config = dict(
    horizontal_flip=False,
    num_classes=11,
    norm_position='pre',
    mlp_ratio=3,
    fused_qkv=False,
    parallel_block=True,
    patch_size=[8, 8],
    layers=12,
    width=192,
    positions='learned',
    optimizer='soap',
    final_lr_fraction=0.05,
)
Rows from block 9 of a small image classifier, named by matrix and row number. Rows with one number belong to one neuron. Each number is 128 + 32 x the weight over its row's rms, rounded and kept within 0 to 255. All counts start at 0. Numbers have three digits each.
After each neuron's rows are labels from the 100 images, of 14976, where the neuron reaches its highest value: "responds to" is what is common among them; "colour at peak" is the nearest of a few named colours to the mean colour under the peak. Only what is clearly more common there than usual is listed. The data: capsule endoscopy frames (Kvasir-Capsule). In brackets: how many of the 100.
# fc1: MLP up (model.blocks.9.mlp.fc1.weight, 576x192), inputs 96-191
# fc2: MLP down (model.blocks.9.mlp.fc2.weight, 192x576, transposed), outputs 96-191

fc1.325:130144148071167188139164135120121126084112090124165128151172103105154222098151090195157171124097132161157115102137148146100167131148091115143159140128151108185125094101171149116100167101167074130044106136121158044155119111182148130088093177153127154046154147105059115121095170098163103136
fc2.325:159077164128099183082125122072167156160100119138112152073126128146124094172156146120157084100147107112150153124142108133153136131128171079135117109084164168151141120136096177146140148091087093110126151176173138150149148155139096124066065168133130149141113114118138131150110113148141142155
responds to: finding: ulcer (93)
colour at peak: black (36)

fc1.29:131106089114128194171127094159063135193156168143180078146119090103101072106136174141114085199114138090034157125133121118157154114105116153164129186087073121174143093141110103154153126157176134128106123088080084120163130103110131191124060118134181115075119112145173116133125112141092166148
fc2.29:109093116097100198159117143099126115078097100056131164138129080113118112143126105108135081120163136147156115141102111096084137149106080104122149122132140104120111104149124126153101153115121101114143112143080112148154167143165146086186164102118092138069148134096158102096096132165138185122
responds to: finding: reduced mucosal view (100)
colour at peak: black (69)

fc1.438:173124104133135169078139083152192075152136101147130134156167099122135171099111136094153140178147087082119104156082157167053165103038123136046181129145069048185118122118144140109132150109177162159154167148079062142128094094137134122172083105094082144111076193148139134112107109113188166097
fc2.438:129137109147129000133141178151148130084130092126098099136140125162105063096080175101127125106147162155157164124150155167135103104041127119129118150072120132114135097153177095151115131104109168095133129146150097164151117134097117081138171107140131144133103091180101121154165116119127133192
responds to: finding: ileocecal valve (100)
colour at peak: orange (50)

fc1.31:156137157083096144096100162090118085116092064169108139125136130111168176127114130105119124101118142111157148122144066142109071100079149062080194195137143101187105151103183128156120184110128107152147161116100098080131161112126100127163150128116100148090164154094180144115143193126158170186
fc2.31:121138115107094112103077153176092118152122095127120065121112081142151120117085178071135129131145101154115165117126175148096179117097084134066177156124121066076088116135133130087152120062099107131153111206078110146128121102120095097130083119151140155142129144211142155105060078153102091142
responds to: finding: erosion (50)
colour at peak: orange (47)

fc1.107:124093194081121183126198151108121160094095099092125158140160151135121139098137136190175169111100108132110117078177121087126164111150139106129120151125137125143139115113209156143121161158108140131113120096156117078181143143151151186133119169129117116068136105077080094112157150084197115184
fc2.107:129097164126165211078129103086154128138177120143134146076132137136133109151163166125171085127127142145150144120124148105154144132078162087135120082062180107124192096163054160151086151105075136110102125186183125138153136149140134104088089113106139135123119103131125135161102123140116155138
responds to: finding: ulcer (100)
colour at peak: grey (35)

fc1.105:170115114090142168113202109114160159115117117161068182125169102108174196117092154168166093113120123070105120122154107095073098121170197153145115089170164135137145104103129161141067159113091111112062086153132148087158107122133136142043101197181112105071140048152070107138128130135132137091
fc2.105:195126143091122000137121109113143150136110151074149120069106150161119051071146139104144103136174154143112117127130136137197112084141113098097105138131115159170196113120107134106137124119108139122198177118168134134158103136139149133102136139074113138110128108071186120113126128135137121158
responds to: finding: ulcer (94)
colour at peak: black (70)

fc1.353:088094166078139157132201170155158166106124114130137168170166159140109126106093145170152177078125100146145161098197050078115151109110173097124137102107154119147141093133152127135101107137089117123129131120173132064156115133129130230141097102158111119125087115093107095135144110137183097129
fc2.353:132127170096152064119126089113132134156164113143120119121173150147111091137150156123152105127112182175110099103138126081213122135090166071148149057081197119104179092139102152145093117107090133104122090206181132129142136162126156148089148130104133155104151098105115163189130117150159146145
responds to: finding: ulcer (100)
colour at peak: grey (35)

fc1.447:148139079111119149133095110159238153083118176118072198147122156097162154148210158065138143189158066150119106102076093159154168138129119158116068161129153091121133125120179129120154133093133102135100125125054115164106156140126161112084179077078108150116153140126101066132140110133194156148
fc2.447:142114147150143255172130145116085181145146157096126092119184175125138160174147142152178149139092131108167159121139177130120177134137123109144058127139181122132147140123095080123092197098108153095080111092160196152128118100126140082152069158102116110133186149129131141168074093147090115108
responds to: finding: pylorus (76)
colour at peak: pink (62)

fc1.245:240161181116155149124126073112127111157158106177109107135110115122113141118113092169102161117149139151129074183113175118157159085080099093108127132113148138145111104146106073127182153142073077161190138121128039190183067088139106113140109110120107139101140121123116171119135056136145103128
fc2.245:106128141104142158149095111113139145145154131149142093119119041151132095134106140169090086145140081103142195152173126150111158118048158146121145161157121168140160056120094111169134161101138117120135162219147165131089154088175143111106143151168090154108125144193092101155110086188107199145
responds to: finding: ileocecal valve (33); finding: angiectasia (32)
colour at peak: pink (44)

fc1.522:112117203110134199081099133131156103127106086109057167099160132141153197104147111150171112152120089115098134089146149135106123086107152113108094097121130113196136100142179134077116157106128089103120095075131173131126115139157162119163100194180173120059132125135123135126162183101196082140
fc2.522:142118125110139234108110177088131139108107111120134166049132126152135132130142135119161067105133132116153132113109117115150178108084183128110137152080156142138136088108120153110071137094118131109115154159178154132189140115189127092091096157137159152123111090107125125148119141110168178108
responds to: finding: ulcer (99)
colour at peak: orange (38)

fc1.86:107121178048150177125180141143100148084119088099128191169176173155135174124133122178143186108088153145137103133147106090128176079138136115124126121119150120148126086131171161096126148135080086130125092118132112057129157109156152190120067117149103094102108093124095132093103125106209096151
fc2.86:143102140112126061105106131132142116172090108158089139122154162125153129151160187123136157111107157138131108105149095084175149122088145078121140100071206117125192103119105161171097144107102139099133121178154125155132146166165150108097080128127112151117130136105109145153137128128146123144
responds to: finding: ulcer (96)
colour at peak: grey (35)

fc1.469:113087149154125153134138165092069107159159163129072120086117132047087101114148101149151135132121121119083115157120161142111075105070120100133159213088060123112173143114155115147165119108145097195101130133076137118127128116090138211095161125113172124094115167140206156175103133098119129091
fc2.469:139133082111067046114110137101133110139060088088135150131082101091112128161096109115126084157139131152136113197173143091133147175103118122139170147143142088139137135172081122141141160106146174124131145134084123157172128170140123105148114119144094104114176158116156117109139136140137157118
responds to: finding: reduced mucosal view (99)
colour at peak: orange (72)

fc1.428:127104114100093170174172148090122118111131132126137150169143106174077116122083157101113216152146105111062127165074223154046159145100145129137145133102206137093126148126153061093153160132158147158121145140131134163120106114119117168097100152120160088148085109134125129141123132090122125165
fc2.428:130136140150122187150091130081108161139062134132186086190133121113094118099097157117131151152104101143114180088153102131057083133099174098094125145159094146132058089113120135124131103105133174125113157108100120092139114144091127161121114135082120134112093104166139091114155094103129122155
responds to: finding: pylorus (72)
colour at peak: black (97)

fc1.554:093101148112110166157063092098186151125125162143150149072108109103043121132109131109064175143123104127103133142130153142081191151101113112131144143174136120084115171158117103106092068113123087112136132108116128121120097176152114099155170136111098135131071130093141159093119112110155097129
fc2.554:074155158079156009152084125118112123126143126122172122105106120111119157110123159093127161113095151126107092113124094088094138133114138156152139119116087147095095124150102121083128112119122152191166185125082096116150150155108105142177155103133093131125077114152065165131135158152126124079
responds to: finding: pylorus (93)
colour at peak: grey (31)

fc1.176:097170152134072159098140136088146158144174163103150107095152182160089132113103184066039158186147127116160101098126056178109119099137142107131119099123108090110147138151128113154121088204098190136122107126202090139161156132098103146165154154115069146146113143147178139103153160116187160172
fc2.176:103149131091049255126175157128105132154121142119141126113103043090147193146149158049164108129092119109127178087145129114083174135105123083084149162172134109166089124124115147108108114093064181157100112091103139132160143178160144139128108147164132137118117116158123067113080109171116132134
responds to: finding: erosion (36)
colour at peak: black (72)

fc1.403:094117137125125171148046124103098177157117200157153157117121130084034141173155152125082111158124150164102127155118150138125178131123119205126181082131145103144137133159086115159155105147173067119172084138112114138152133079143116170121167138093087154130152135106150100127092151132132127157
fc2.403:144156077124136123153145076134118098112109133122164166104125060097094129110156105085094153139077163113142148122126132070100133118127145168153123103077120136117154143099110109115121109112173102160162190103095087164104123146119118140122171117156097142149098084122091184180125118162176175089
responds to: finding: pylorus (89)
colour at peak: grey (25)

fc1.247:153181164106167159141034079146109095087142125147144080078107109124169063144096109103121141166098106095142143158096087153129130138139122039085138137130131112091151107142158089063137124148010089125095123166127120135112113141122108115134116147108118157147095105108104126083177138157154106129
fc2.247:054135168130123038109097066147109100113146166135118141130106132125172164107104164161096147089096078130135081145140119091166171178139144108130113135124084130110122124129052126174146057135114093133167168127126121101132153110177150162161132127177130158094153168128119169090106102139156165115
responds to: finding: erosion (51); finding: lymphangiectasia (43)
colour at peak: grey (25)

fc1.7:068034131172133167093173118142143118140116115121143125167146103174160109060164126132153147125125099074112126123121097141111120071091137195108082081140171087126160072154139051133164126125140166161083113107152144128101154125150115119119078122101111118146129121169080121125092082146137163132
fc2.7:143137079125138056103163093153108143103131136098160126073146121138090080106118135131142070122137145143140175106121141134174077143018114145172120075105102125153136109139144144117146142088100155078175139111086156179092094169150130125155115118167136135141117135141135136101136129123123095187
responds to: finding: ileocecal valve (85)
colour at peak: black (50)

fc1.69:170122168103170155137127159099147129179152160089138120132143129062158107105159099110147108158086117160051183121158154122125091117092164104173132206144070080145155137126136098095108129127152106174131084167111139107160135130109081095123114139149126113097190110086188144165108089166110090115
fc2.69:083148105132115000157146126109136179133106080135080155135060118083138133118138161122130118162171123161135116174145129111145144120092154096152132150164121131130100085135096139149097090161127144109154204097129147138144129166110127153097119063105124109084126154143096144108174105100126113114
responds to: finding: reduced mucosal view (84)
colour at peak: orange (47)

fc1.208:120135164115142180099166171095098065134145122144128091090136146120057098113114124143158096203123136114113066128156162137114152127097067090108110160107144134086115186104153126109105121123051182157125066095138121187116088139123200123130098148126136132099116133122141170140085157152093117129
fc2.208:112121114092095255132138168123095128098100126108165112138144115154123139136105137110125090151099097113136158158138120163114108100115119139105149140134171139139110147091092155132130113089134134112101077112132152142091123127110146107124091124142161115136133160109098117128139153116132129130
responds to: finding: reduced mucosal view (59)
colour at peak: orange (33)

fc1.427:083071135182145176116156103160144086151114079081122121060136171141105065083170133109098042143144095111103107107087116112172059090099120134065118091082132094196181091140106130075189158141091202114101129115187103124081141142157092154168110093139103169086119185151076114141140116180149146134
fc2.427:120140140141123000116128125164139138114083091120129107086135123155118106134155125117155056133070152161162144114112118128164097146061101113188124129081114132156112132133142130148141137100122143085093118126126149150147165146143132106150146125126138152123161097158120105087142125133139132115
responds to: finding: ileocecal valve (93)
colour at peak: black (36)

fc1.374:144151121075188184135149117126181007151135129116144056167191123073134079133151178155158138181128106124127121145136161108098109091127108133114146179144093105128137084159110127151141162072136128104147080137083157112153136123091130107122093117081132140127111095128085152200103139115120141125
fc2.374:117130084142080255118129093126123115115105161134158113094116155156138159119127143103087079131112083095112077123111109123123137123128142094133145091108156186113110124105131140102105097138122164090101155113128124108131146131155157152133099177170162154149110138108110135135140109116145162070
responds to: finding: reduced mucosal view (48); finding: blood fresh (47)
colour at peak: black (64)

fc1.74:167109115114148152101117113165125132111120128132134129139132143146087153153100178096110146151142185093124135152110109099077154146026085105064125110155102122182064035114043070149119141122100034106147163203143089139127076114116106128114088092127149089147110111115068115150082145112135146129
fc2.74:131071164072110000153132147152172157115093179163077133181150092140126103085075144105171152110127156155222143120159083163138149117039113116128129141125087132095157098103178094163060075109129151102152171114125088078163136094142135113155095182116156091077090098115083128159180061162143129113
responds to: finding: ileocecal valve (71); finding: blood fresh (27)
colour at peak: black (40)