From a checkpoint of a small image classifier: 4.48M parameters, soap at rate 0.0016.
Rows from block 3 of a small image classifier, named by matrix and row number. Rows with one number belong to one neuron. Each number is 128 + 32 x the weight over its row's rms, rounded and kept within 0 to 255. All counts start at 0. Numbers have three digits each. After the name is the row's rms in percent of the matrix's.
After each neuron's rows are labels from the 100 images, of 14976, where the neuron reaches its highest value: "responds to" is what is common among them. Only what is clearly more common there than usual is listed. The data: capsule endoscopy frames (Kvasir-Capsule). In brackets: how many of the 100, against the usual share in percent.
# fc1: MLP up (model.blocks.3.mlp.fc1.weight, 576x192), inputs 96-191
# fc2: MLP down (model.blocks.3.mlp.fc2.weight, 192x576, transposed), outputs 96-191

fc1.372 094:087091142111145177106052152180148151150170137088171119144134141127082090179152070103163151113111129116123117132113075168084144130137168120100130125113111154179090162154095151113167135091083199118128116130122112112139151123152132104149174095143188098138115139181087150118087085113158143110
fc2.372 095:101146090142186170128162161079114159043186126120089095095115193094126083132143118118130186126206112119124137120065110159109168152121135137167153158139137122120084146145135107163210084115132155126164226097128187102072103159073131178098146121159156192146088116103106081101077176146160144116
responds to: finding: foreign body (46 vs 1.6)

fc1.461 101:099123072083132166174136099125144115114187095105085151071069073181133107122189187166158067109109161082169096115140133111081094107156189114156122132116139155149142106073137158142107143097109151137178096139156117121156148085144131164150113190120130131125199085130118123097194085183152111105
fc2.461 102:145126089159094073087092117147134189144116085130173098119091126112130165083171165074125127149150126134107122088086130085089149144157065090184091150152188130087122145155126102070119204063142105118151056147107151107145088134154122105129137170178122118137135195162167183171155102100114100102
responds to: finding: blood fresh (71 vs 0.9)

fc1.20 083:185136135112211131151123147143045106101118185151169153120107186116103145178138124149139123103052077152136141136124048113148182131112104179077142133103156129148120101126087116140083100117172181164166179072182166095133162134102105178134110118116117178132115100141143139137099141106190101186
fc2.20 098:112161146190079200120075115086046080146131092098107140177125132132139138132132061124104099133148067125081129127147096120130171151115092048132110114125182151151131103113145152123102127138146118195123226093136099133121127102119155073125174198142137149105176192102138154147178135099121143164
responds to: finding: pylorus (26 vs 3.4)

fc1.149 101:125061172159095133116168096142046139157148169086138195134096136163112138181165112130145056137142167138108131116180090103144165168127133148137108110131151134051081108128079125163127146128107169131095184163158111147130189110125118132168118138157160141165142152126091166171101111107187068174
fc2.149 110:105156177121116102081164197121106102107073162085067133164093192085129130204131098167119055066145167072177171142078130142088156134123133106118112107165133111124085129149116153110147136116130125107135097099097128151141116116131148131111173124137158136165171141121111126201079098134162138160
responds to: finding: ileocecal valve (59 vs 8.8)

fc1.441 097:117148153131164177135086146129154146142186192094156121118167113111092109100114062124163115120097114138126117116124106133081138125158091126109112184136115110190101170143089154141081129076101089114138099151208125110181182127137136138087154106127138132175081163137158119096110160180131115157
fc2.441 115:140143085121131160143114072110196166108167046152117111102142174194101129101154071099059111124153108071196137114153133156095146112126105121136131147162134149149082149091120099119180102090171179138130172119113130090083182143086076109160140121153094126120095122139098072123112133173137130067
responds to: finding: foreign body (44 vs 1.6)

fc1.169 092:131174110091181168105127115113166121091118124099132065143133112138091120116115132119112109124161138170111102092158103117116144200145142113156157071103142066117177172121174149161062119171114156188112211097077079152187132124162101114145157119023113157105148117120131142138173125148096123158
fc2.169 088:150151131056097000064126117151154175130119113155169089149164167103147173167115108103133099143118116124133146103115135090146107136173137122130138136156176119093110104105122086106101113125128141167161188203144154105093077134133118124089165096101109198166141137103102125099110149156110112087
responds to: finding: pylorus (25 vs 3.4); finding: reduced mucosal view (25 vs 6.2)

fc1.389 095:122136172174123184121119160135089096099145169141193066105199156169090128145090138134134095201125139110082155122098103096136158129133064133139122136147147120099083107110118123161039101152150174120154091122160119115171138094165087167161087126152090157088129153136111135203164145151110100179
fc2.389 102:123155154141110071125114152189119193090158128146147134069124130123066130110142189083107071098123157087151080098141161097067155098130116117166113131142160133129169067118139142131108158132161108112182097160134139112188161151126139146131137066096089098138122107080129128130161116124161105089
responds to: finding: ileocecal valve (73 vs 8.8)

fc1.113 104:077118125124143125092144151164132079122137161134110121146114109173118134126111063117080162075051073116087075132110210106054113104140067116124185070110127159165162120111162117129129134154163172162136154148151135105119107201140078158125191136076097132186193153124108106095100130141108120082
fc2.113 100:193144170149150203038083139147115114167151144129079134123112194104129151101167106082137142142127138170109119152145131111155116103144122141130171090125116089140122063117167131129154103057141115145141103161093112130087156159117108120173109181174156186097143119142124138127068101117086079085
responds to: finding: angiectasia (38 vs 1.8)

fc1.246 101:148159169109134146136166172112132102131145111118145115175157116150128105116143132184136138115145175145123127150138032132163071180115133145089108143121071133206116150095122054132126132121183114133159110118127147155183125118138110172160154119160159111147163164100137078182192097114151165139
fc2.246 101:167149145110087104119138111099123127142112131134112099158142072174103129173084121146146106146093091104131091075208090091214124158106115111111104105148140163130123102148121099132083115066205152104130158107119143107142155115137085092167135157168126073148105068115155080060124134118147086151
responds to: finding: blood fresh (50 vs 0.9)

fc1.430 107:144119153102091139157114134166205181148213078127137103155074127131084121124147141086146162164166157114058087141135124139045141119173168132072185220129127097103195118100160143148157098145092159105142114159142160149151143138143097168146163151126176073122165149158066147103140114174115132072
fc2.430 102:125071073139112050121146120106159131085144114136163137144099160122141192095130104115178092138092067066106112121114128135120181189051129150133068143115120165131149098108082085137165172084135093166117145172146134154167138121112099098140144138183106094106182149135084142154089135131145127129
responds to: finding: blood fresh (30 vs 0.9)

fc1.420 103:139116134128197150149098075179173139141113135109148176141118153119134067111194070107157150139137133175074162210130129129111110118068159134069109091123095145160146094154096139118218129093127126101155123084151120131179109167158132138173157124159142164133137083145138167135135142116146130123
fc2.420 103:070126164157132133125105155118153147063106168034158182068072122116142132085079156097159151142145148137136236119105132177129110116114168122150112116165164137110158109134117126168132150129158173141145088145105175062112087136128179142067121075114123156106142096104152165167132098074140080104
responds to: finding: foreign body (31 vs 1.6); finding: ileocecal valve (27 vs 8.8)

fc1.295 098:103145134104178162086127038127146116124161189146075075070100129195101153135155185094096109128146156174130123142163145137129148180167137141078110172139168134095139132147112156068180137107101162170169135156204111162117116117108142135133182179070096159108135196134103075124108152143159172130
fc2.295 097:114097142104139006154147072129131158099132167126136083151105152096178188144165122115131082126141108148107140108113091114130142109179112133170199193161121080123141135126080152079134122143167168145161094135108142145131110120095170154084141117186127127120168218110106121109115120134090085108
responds to: finding: angiectasia (67 vs 1.8)

fc1.53 100:182099191096118122098142203086119138086163197142131162107157148125135146161185138103122103140138158175127189099087076187123171158149117145130167177095142086145096123091144124044196177069104135145195156165133135100141128138129098149139157110085136158139129115126166168161131108113106115153
fc2.53 101:133136118142088063098106111159145064111118148111098102113100110098162108138109099150175074133112062153124110097157148155132141165181152141117166128070132184065148110097086114109127142100160178159171086155069147115163113143124120147154177106079124150078137165090162151167099133126147083132
responds to: finding: foreign body (41 vs 1.6)

fc1.109 092:100157122113141136181139100149146154166127159099122180116087159093116087193168159159188154111092099169133154123117089138086155150177195142134144101084100199111116187170126164138133089140094136130108099178113106164147079083139120186116152150136131138171076125157155210150073089148122162131
fc2.109 092:132184144092077242090132108137092191100152129141107125135110121106162083090104131140154139167129193109174112121173126120129146162119087118202135117205103132140060167167134124105181165159116139099142088157087155147139140143128132166147151066126100158145119100166143112102118131125161171096
responds to: finding: foreign body (42 vs 1.6)

fc1.338 093:117148179159139164104100115135118102121146155110134173115104147148143069148151094106135098115114142128088136119080076205091118122104140070105162142139118127144137167191139193153154148112134085104162074112133111139128134114082155180172117145144126150144115139070133139170195152166118112128
fc2.338 111:113198140073092140123141142192159143125108143105089155072115166172099172094075155166170107212156147089169114088161133155092165122127135143138109144183189114113185134138109169147167090093170186139188127128097120092163098126167167106167150131157114118124130127155114160130104143103203165112
responds to: finding: foreign body (44 vs 1.6)

fc1.387 111:147121104101137178133145124149146076156138118114106111135114103106127077148102111160066072168151048131109128134102136105128129120154088157118140092173110113143119118144151066153172107159171124109163187134136163128096081143096097099093203112128111152085183069102151109079127107167118077060
fc2.387 104:167084124109167085137143122096162161098117153118107151105118188110087131098093136098082134141107098086105087154169148119125139100116112194084146080107088133145092106085126118154171120073116064150081138082128109104097172092125117119132103139177127114129094099139154165092094108151130108049
responds to: finding: angiectasia (31 vs 1.8)

fc1.539 094:129158087120129149172034111134152158106152133110102172141068094128181125116197097107167119127140105149153123107120144113068146114137182092139118134115139095151124131119136143177140120112133128127166095179153110104142156125132138159132102181125094147095184085139104108131185123140133124082
fc2.539 092:105094131152099097101086131135117155136080077146155096148146092143170157098144138097095102127162171148083141118084163128071100132141148089146139174186165173138119158163135087147131153106141115195149052145150142181226070101159161093120083188142152145062179155175181161171135096075160139135
responds to: finding: blood fresh (32 vs 0.9)

fc1.427 099:173136175141102142143077171106140113136114140101105091179161124162159130165131110121117106101176144160146136124142071091141093138139106088101085125093076199191148117137125045156105074139110136115158154142183084142115090152125093132118113144194118141134173140102161117124117103104132153203
fc2.427 097:125177196157143145139143151110115065129133137111121118167149125158163104173121123092123133149121075102112144206134128109178118145153150076146104134096113152162128099134146113178141096136094112151121143162133075123114162174136075098192190139146122122144146117119106049077077092115136095067
responds to: finding: blood fresh (49 vs 0.9)

fc1.25 096:109181170118102167120157170124096097162071143090094089147119131136206128162147098167149069124164115163104134106157098096159146134153172149183128078148141166141122104114065143138124191113164081144128139182125071145111140138151142115141114066142181147179182118063128086148082147102189157157
fc2.25 096:131160126148108143144154154094116128146133134132145125157128159101136135128068148152117103143126150079181116131122101155180123127091170087187095121191139139164126125135127119116082125123174146170121221123090051094172168143145119099174202125193134149199166116134118146142079151116134073170
responds to: finding: lymphangiectasia (28 vs 1.3)

fc1.322 093:105156146096149117136113147141102112176152155098084121147189171229145115147106174158092113054122163094127128121143125103116112100144114150092133112107099122191107125116146069106151192148112170135133129118175134107153101142156109138128126150144129172092110099135149138095130092107116101190
fc2.322 089:156173212115149091130106133122135134109130087135089126188066123111076094185075059152092092158058070114159137149152108114103119162197137112109141161140118149126141084119115126114091116135137091090143167149120087113141145112078100089138165106136118115150126159134150117132144176093123116179
responds to: finding: blood fresh (25 vs 0.9)

fc1.103 099:177117143087149141095086181149084178183158193135165146180153170068113160183155094120178111134151158156127144144125074129087140142059125131093157172091155115153108166103146131104103115095094136092170130167142150151122114118127131113141108159137132091116122096130084144159121125152142194154
fc2.103 097:136154079180098145080105162119098056159176139083098134166100119072142098093119082146137075133139111154169141064148150108124186195162178101085139092147074160111063148098147081150121132091163129148146151143103081128087122166105102132111170119179115065111151121147118152134125140154139098135
responds to: finding: foreign body (49 vs 1.6)

fc1.358 094:156203151172112170162172095145084093158145150113131151194117088191133150116194142146120116120097142165117177108140088075152112137159152131161130157167119106192143098160127179085123161162015047177122130148105126153108141141167155137177121115137215085118141072084133136170185110138117139126
fc2.358 095:139167130100143180074143119110112111180100117109191112127177064158125182049140130160162101106112131130098165103107120117179120120132105097127120113169163160164123136142078135053169136095125127038130152146121103088094123133134158137145099145131090109115116172161121103136140166159090072122
responds to: finding: pylorus (53 vs 3.4)

fc1.384 093:080122077094075132125181128179126126152161199071158107107140132184160135173143151085091065117115145093117153131120132101114117115172120130187110161117170136133067134115120145156118118155095139130135156060091093154160163132130193174107104125122185129121116142077103088143114114112160143146
fc2.384 093:046170150139121139149140103144106126107116178136149146134090174106172194151160098152079087106166041170209113146135119106146087154140117107176121154121168104102093100188128171124123092194139132176175109121141143104106124120172209083151165156133157184104117157140186124189143096137040159122
responds to: finding: foreign body (31 vs 1.6)

fc1.544 095:161098089100203165113072087112149083089116068140135084099184189185147129185128120113153135116120179115179088174139117142147121130131142125131131115180130088139166134100166156101127139101128152117152089163114160145147178088158155151190125106096147109098163115123115146098161136129130125111
fc2.544 093:104137115146094093143052168130097174139100154091125088143139160098138150109133170138109100117106112112160097110156157093077064102124181171186083166127161102072109158112087056096085060136164186105130101089116141139129156125117167070109116176129118132132120136132172143133133197138130107114
responds to: finding: angiectasia (63 vs 1.8)

fc1.121 099:140157144115139161121116183138093103127164156135138155134177170064101109151151162115117061178074149173094170061153104180125177113099140139124143152136087116140126112097145141137102099087083136112199161222113139138113101143101170127133116125095125141124125104106128132124101177129142120138
fc2.121 101:140186089116128147106141131159089106131126117150084136166172099126116134120099144131149129101066090121174142073223182134119176140105100110096094087094103156081145127058147089070110148152144134070151131133116119127141145121135151170071090139133103143108146131095125123169150103103106103167
responds to: finding: foreign body (46 vs 1.6)

fc1.194 097:154154128125125146106087163117008136140144197116123162128179189100114085190112106117085130124144130127120158059134118148129173085122132111086168126140145103151112118114132078162076138118072154096137118199121126091119190135129127118138156094157117118158116080101133164109117099130109153162
fc2.194 091:123085102178175049104094088177082113150110144136124098102162122113102099129154132149102146141063084102119137145171077091145163171113110102080200149118133120098099126117149089118109136095123101081179148143093151113134178129082170109132124127144115148085092183116157077132181191135144116153
responds to: finding: foreign body (51 vs 1.6)

fc1.23 096:123169144115146161188167114193134102138151156112103124117114135170129113174127084154073153137138117110106105122075151087073168117141146194112180096144079127173056129181082159127123148124096159127150146112154167084119172167126058099121159145152125075136159125127117132128069163126164140139
fc2.23 096:110117116143140114134078112141184143097085141159156119173127179146095149108136137089144140142133141168144090118122142109143096177158096130144161158215133110086094145119143151128129136076157126128082110102034131153086147091135144164130082159190137168166153120124196130156082185138159085101
responds to: finding: angiectasia (27 vs 1.8)

fc1.538 104:086103139131144187141172087142134127119162140179147057146119145150117139145119124126116101107094150111089144079171098084122169114155066185132157155109154112117084142142094095097098056118078093201188123129110080136198139158117174153096199158097127149110107108103128090151118085065198128172
fc2.538 107:159177164175137111146155121106099119093129168103111161139143131128148164156149074118108117091094122137126161092122076159065144119069132106119108158128109115132169154150064150086150116075152126145144154164113131127115076174100116163095207107041119156115146148095154152141145096125083104096
responds to: finding: angiectasia (34 vs 1.8)

fc1.128 100:118172101190167160148120107124121147146172069206156181098160171163144129112130154122134119135113084144171099124089133132071148113135161196191184135170133149097198112144125072144145170157092150191147162169172120116165085114155106151092135139078163112135145081119139110118139120082066109120
fc2.128 101:082157201123133094144098118122129135104166180131108197110111181111119166136107168120187166083136137173115136085108165139127161097099145126126058113131113160109142122120114117078132104109148112122155130124083127070091132156136158159168132171144137105141125179101146152091078099088100163153
responds to: finding: lymphangiectasia (29 vs 1.3); finding: reduced mucosal view (27 vs 6.2)

fc1.215 097:146142189077151177121115207100125100107193189159125074139194152169047115094141123157139070186149160148076168126114098124121179146147174144178166180157149090119068118121151125084075123094141148146143076154192135134165113108143111156170204127142147189073139135126104160122146159122172113172
fc2.215 093:147125111139137037117097189168138154134127136155104125073149090107143130129116196123139051102124146114190132077149199135137108073153119156128163173140160166174163076079125138144148146054157127138185088156096126098130168110142113127098130111148092122135151080140079103111132122104151102137
responds to: finding: blood fresh (43 vs 0.9); finding: ileocecal valve (26 vs 8.8)

fc1.206 093:140092121074123179136124161097122096106066148127062170118115069044175115208165150096165141142066123167135093069128109102138152131069131138111127140100115103114207110115133121170134102123126108084123113150154161159113141130165085089106158166197089155137149161074140126185169073067132113126
fc2.206 090:134139138096102015109100186103118108107120146125115083125138147112157095096133106150117048151110124079092100147106159178102108087150174099125115149106119155118136108063137177122173112126126129123161136168179135150150182129141121102133163107087136163109090115099160064167153116106170108100
responds to: finding: foreign body (32 vs 1.6)

fc1.547 096:105164114123113120164134096148180166083103158092157166166142111116149070160137134108146133156115149141096080096212079185111093125131076113135156112140138129132116144135160110150179135148165134155120111164085074066144152103124128147089139096078114088139152184103087177149179121081198173137
fc2.547 096:143145180101081083127129102141173138099125061134133097140138167087119165158114118182126097141141141101153102128089089186218131164092104119137133127105127120178060149093134123184141151160137148132116212158158077131115083123162078139139164163087114071163114129074144150109207104126165114110
responds to: finding: reduced mucosal view (36 vs 6.2)

fc1.565 095:148101098104130130163117095142121197175110195092083129132046189117155165175074184153137157112146123154157185152125095095185115167124134127151119167139115119152116098131127100141129058094066146125094126085142196040161106132124185093138146105149170143050125206217115147138097113140108134121
fc2.565 094:190108128188145119116084115123131149124135140129092102044107125157149099121166122122074158140109078144098174127145121100075077129181125063129162148179107140167105123130164087105164094119159083138105077163159103154180137176021165109152130073102070136093096059193171166147140118150145144078
responds to: finding: ulcer (48 vs 1.6)

fc1.355 114:155180107120136168134129107182125135163133136159129104144161102156114115156039163151153155158165114172127117167167099102135133132135169069133087165162112145167045100166167124132129126106133190120082132173073186117152147162065129130148103178146079049126106130166124120120202164128134118121
fc2.355 119:126104169117112085059086117141142097130152121132105166111146123160155182086097069199166106132193103155161110105118200156161140101134116178076101117079095138155189101140097119115071120100148127115103141110076105146135191102143119199123122191127153079097154142134145104066151107119154128148
responds to: finding: ulcer (60 vs 1.6)

fc1.531 100:101153085116205183068172167152122123150156209136143134125125154136106139134190075142091077112080089168126137100122078073134134140112196140122125141116156141106144101120127114099148167119151152126121154114115130226105144173156130139144160147117157128102126137097117093164100108144166147151
fc2.531 102:117177192114102133070192130122082126145123144151116096144152163150119099155121029163079136113172117159118110129064130068130129155119171124148129122088144117099101050129104143147194063123175153119123140103101129139136112101072146142125153116178192129146156124144105128147113163168198138146
responds to: finding: pylorus (25 vs 3.4)

fc1.65 101:120125119088156148150098101166170170106120113169173101133076131125083128144179180112105146103170159077103124191096126153119211174088127074094116166123115096128154119178107108099116074095119171165171160087158181137147193132170086118147111128135121139109174242125086065133151132075127159136
fc2.65 101:071138090175091070130090084124130138107099175135174142100165111139136141087121153084139126044119097069083097136103144184129136196102150139085122144130159177145144114155102113117118155117106139166159105106149197154145127119110207141145146093106151150111135065193121144120157154146111085118
responds to: finding: ulcer (27 vs 1.6)

fc1.272 109:138136140148145153147150130105106119106101085134093139131102102147112102142100154142101182119085102118114142100115114103143092141111120176147166140148155084118177119182118125129069120162169119127123170087154150107162142191062057130136143099149128132141086090138195073123115143170138104093
fc2.272 114:143123125165095174165104127130092154136081135137139153097118099144189113156070076132098127119168098123154157150142181130128177150117095106116171116128162095143152117133108158088142170058134127144145156137143115156184090125109071081139131117166130144119097152126144102231149125124109157101
responds to: finding: foreign body (32 vs 1.6)

fc1.348 096:186155065183165119126187144083114142149117083118161075143137142126120131172152139124158147111152116137176106154114158149087155200061151110131157146169111115186136106123166151154164082118125157104121088121178066134132188119190117152108059157110072120134105115177132101138146101128179096111
fc2.348 094:155133106060122112085152093127104083093166120081187119115158135126163121159141155152172135068160103156097133099117145123098115116148123166049162139109122138125093110105091084087096091076118143106141153097166137150130112122138151129093109171109125134136137134110094169138103033153177152138
responds to: finding: reduced mucosal view (55 vs 6.2)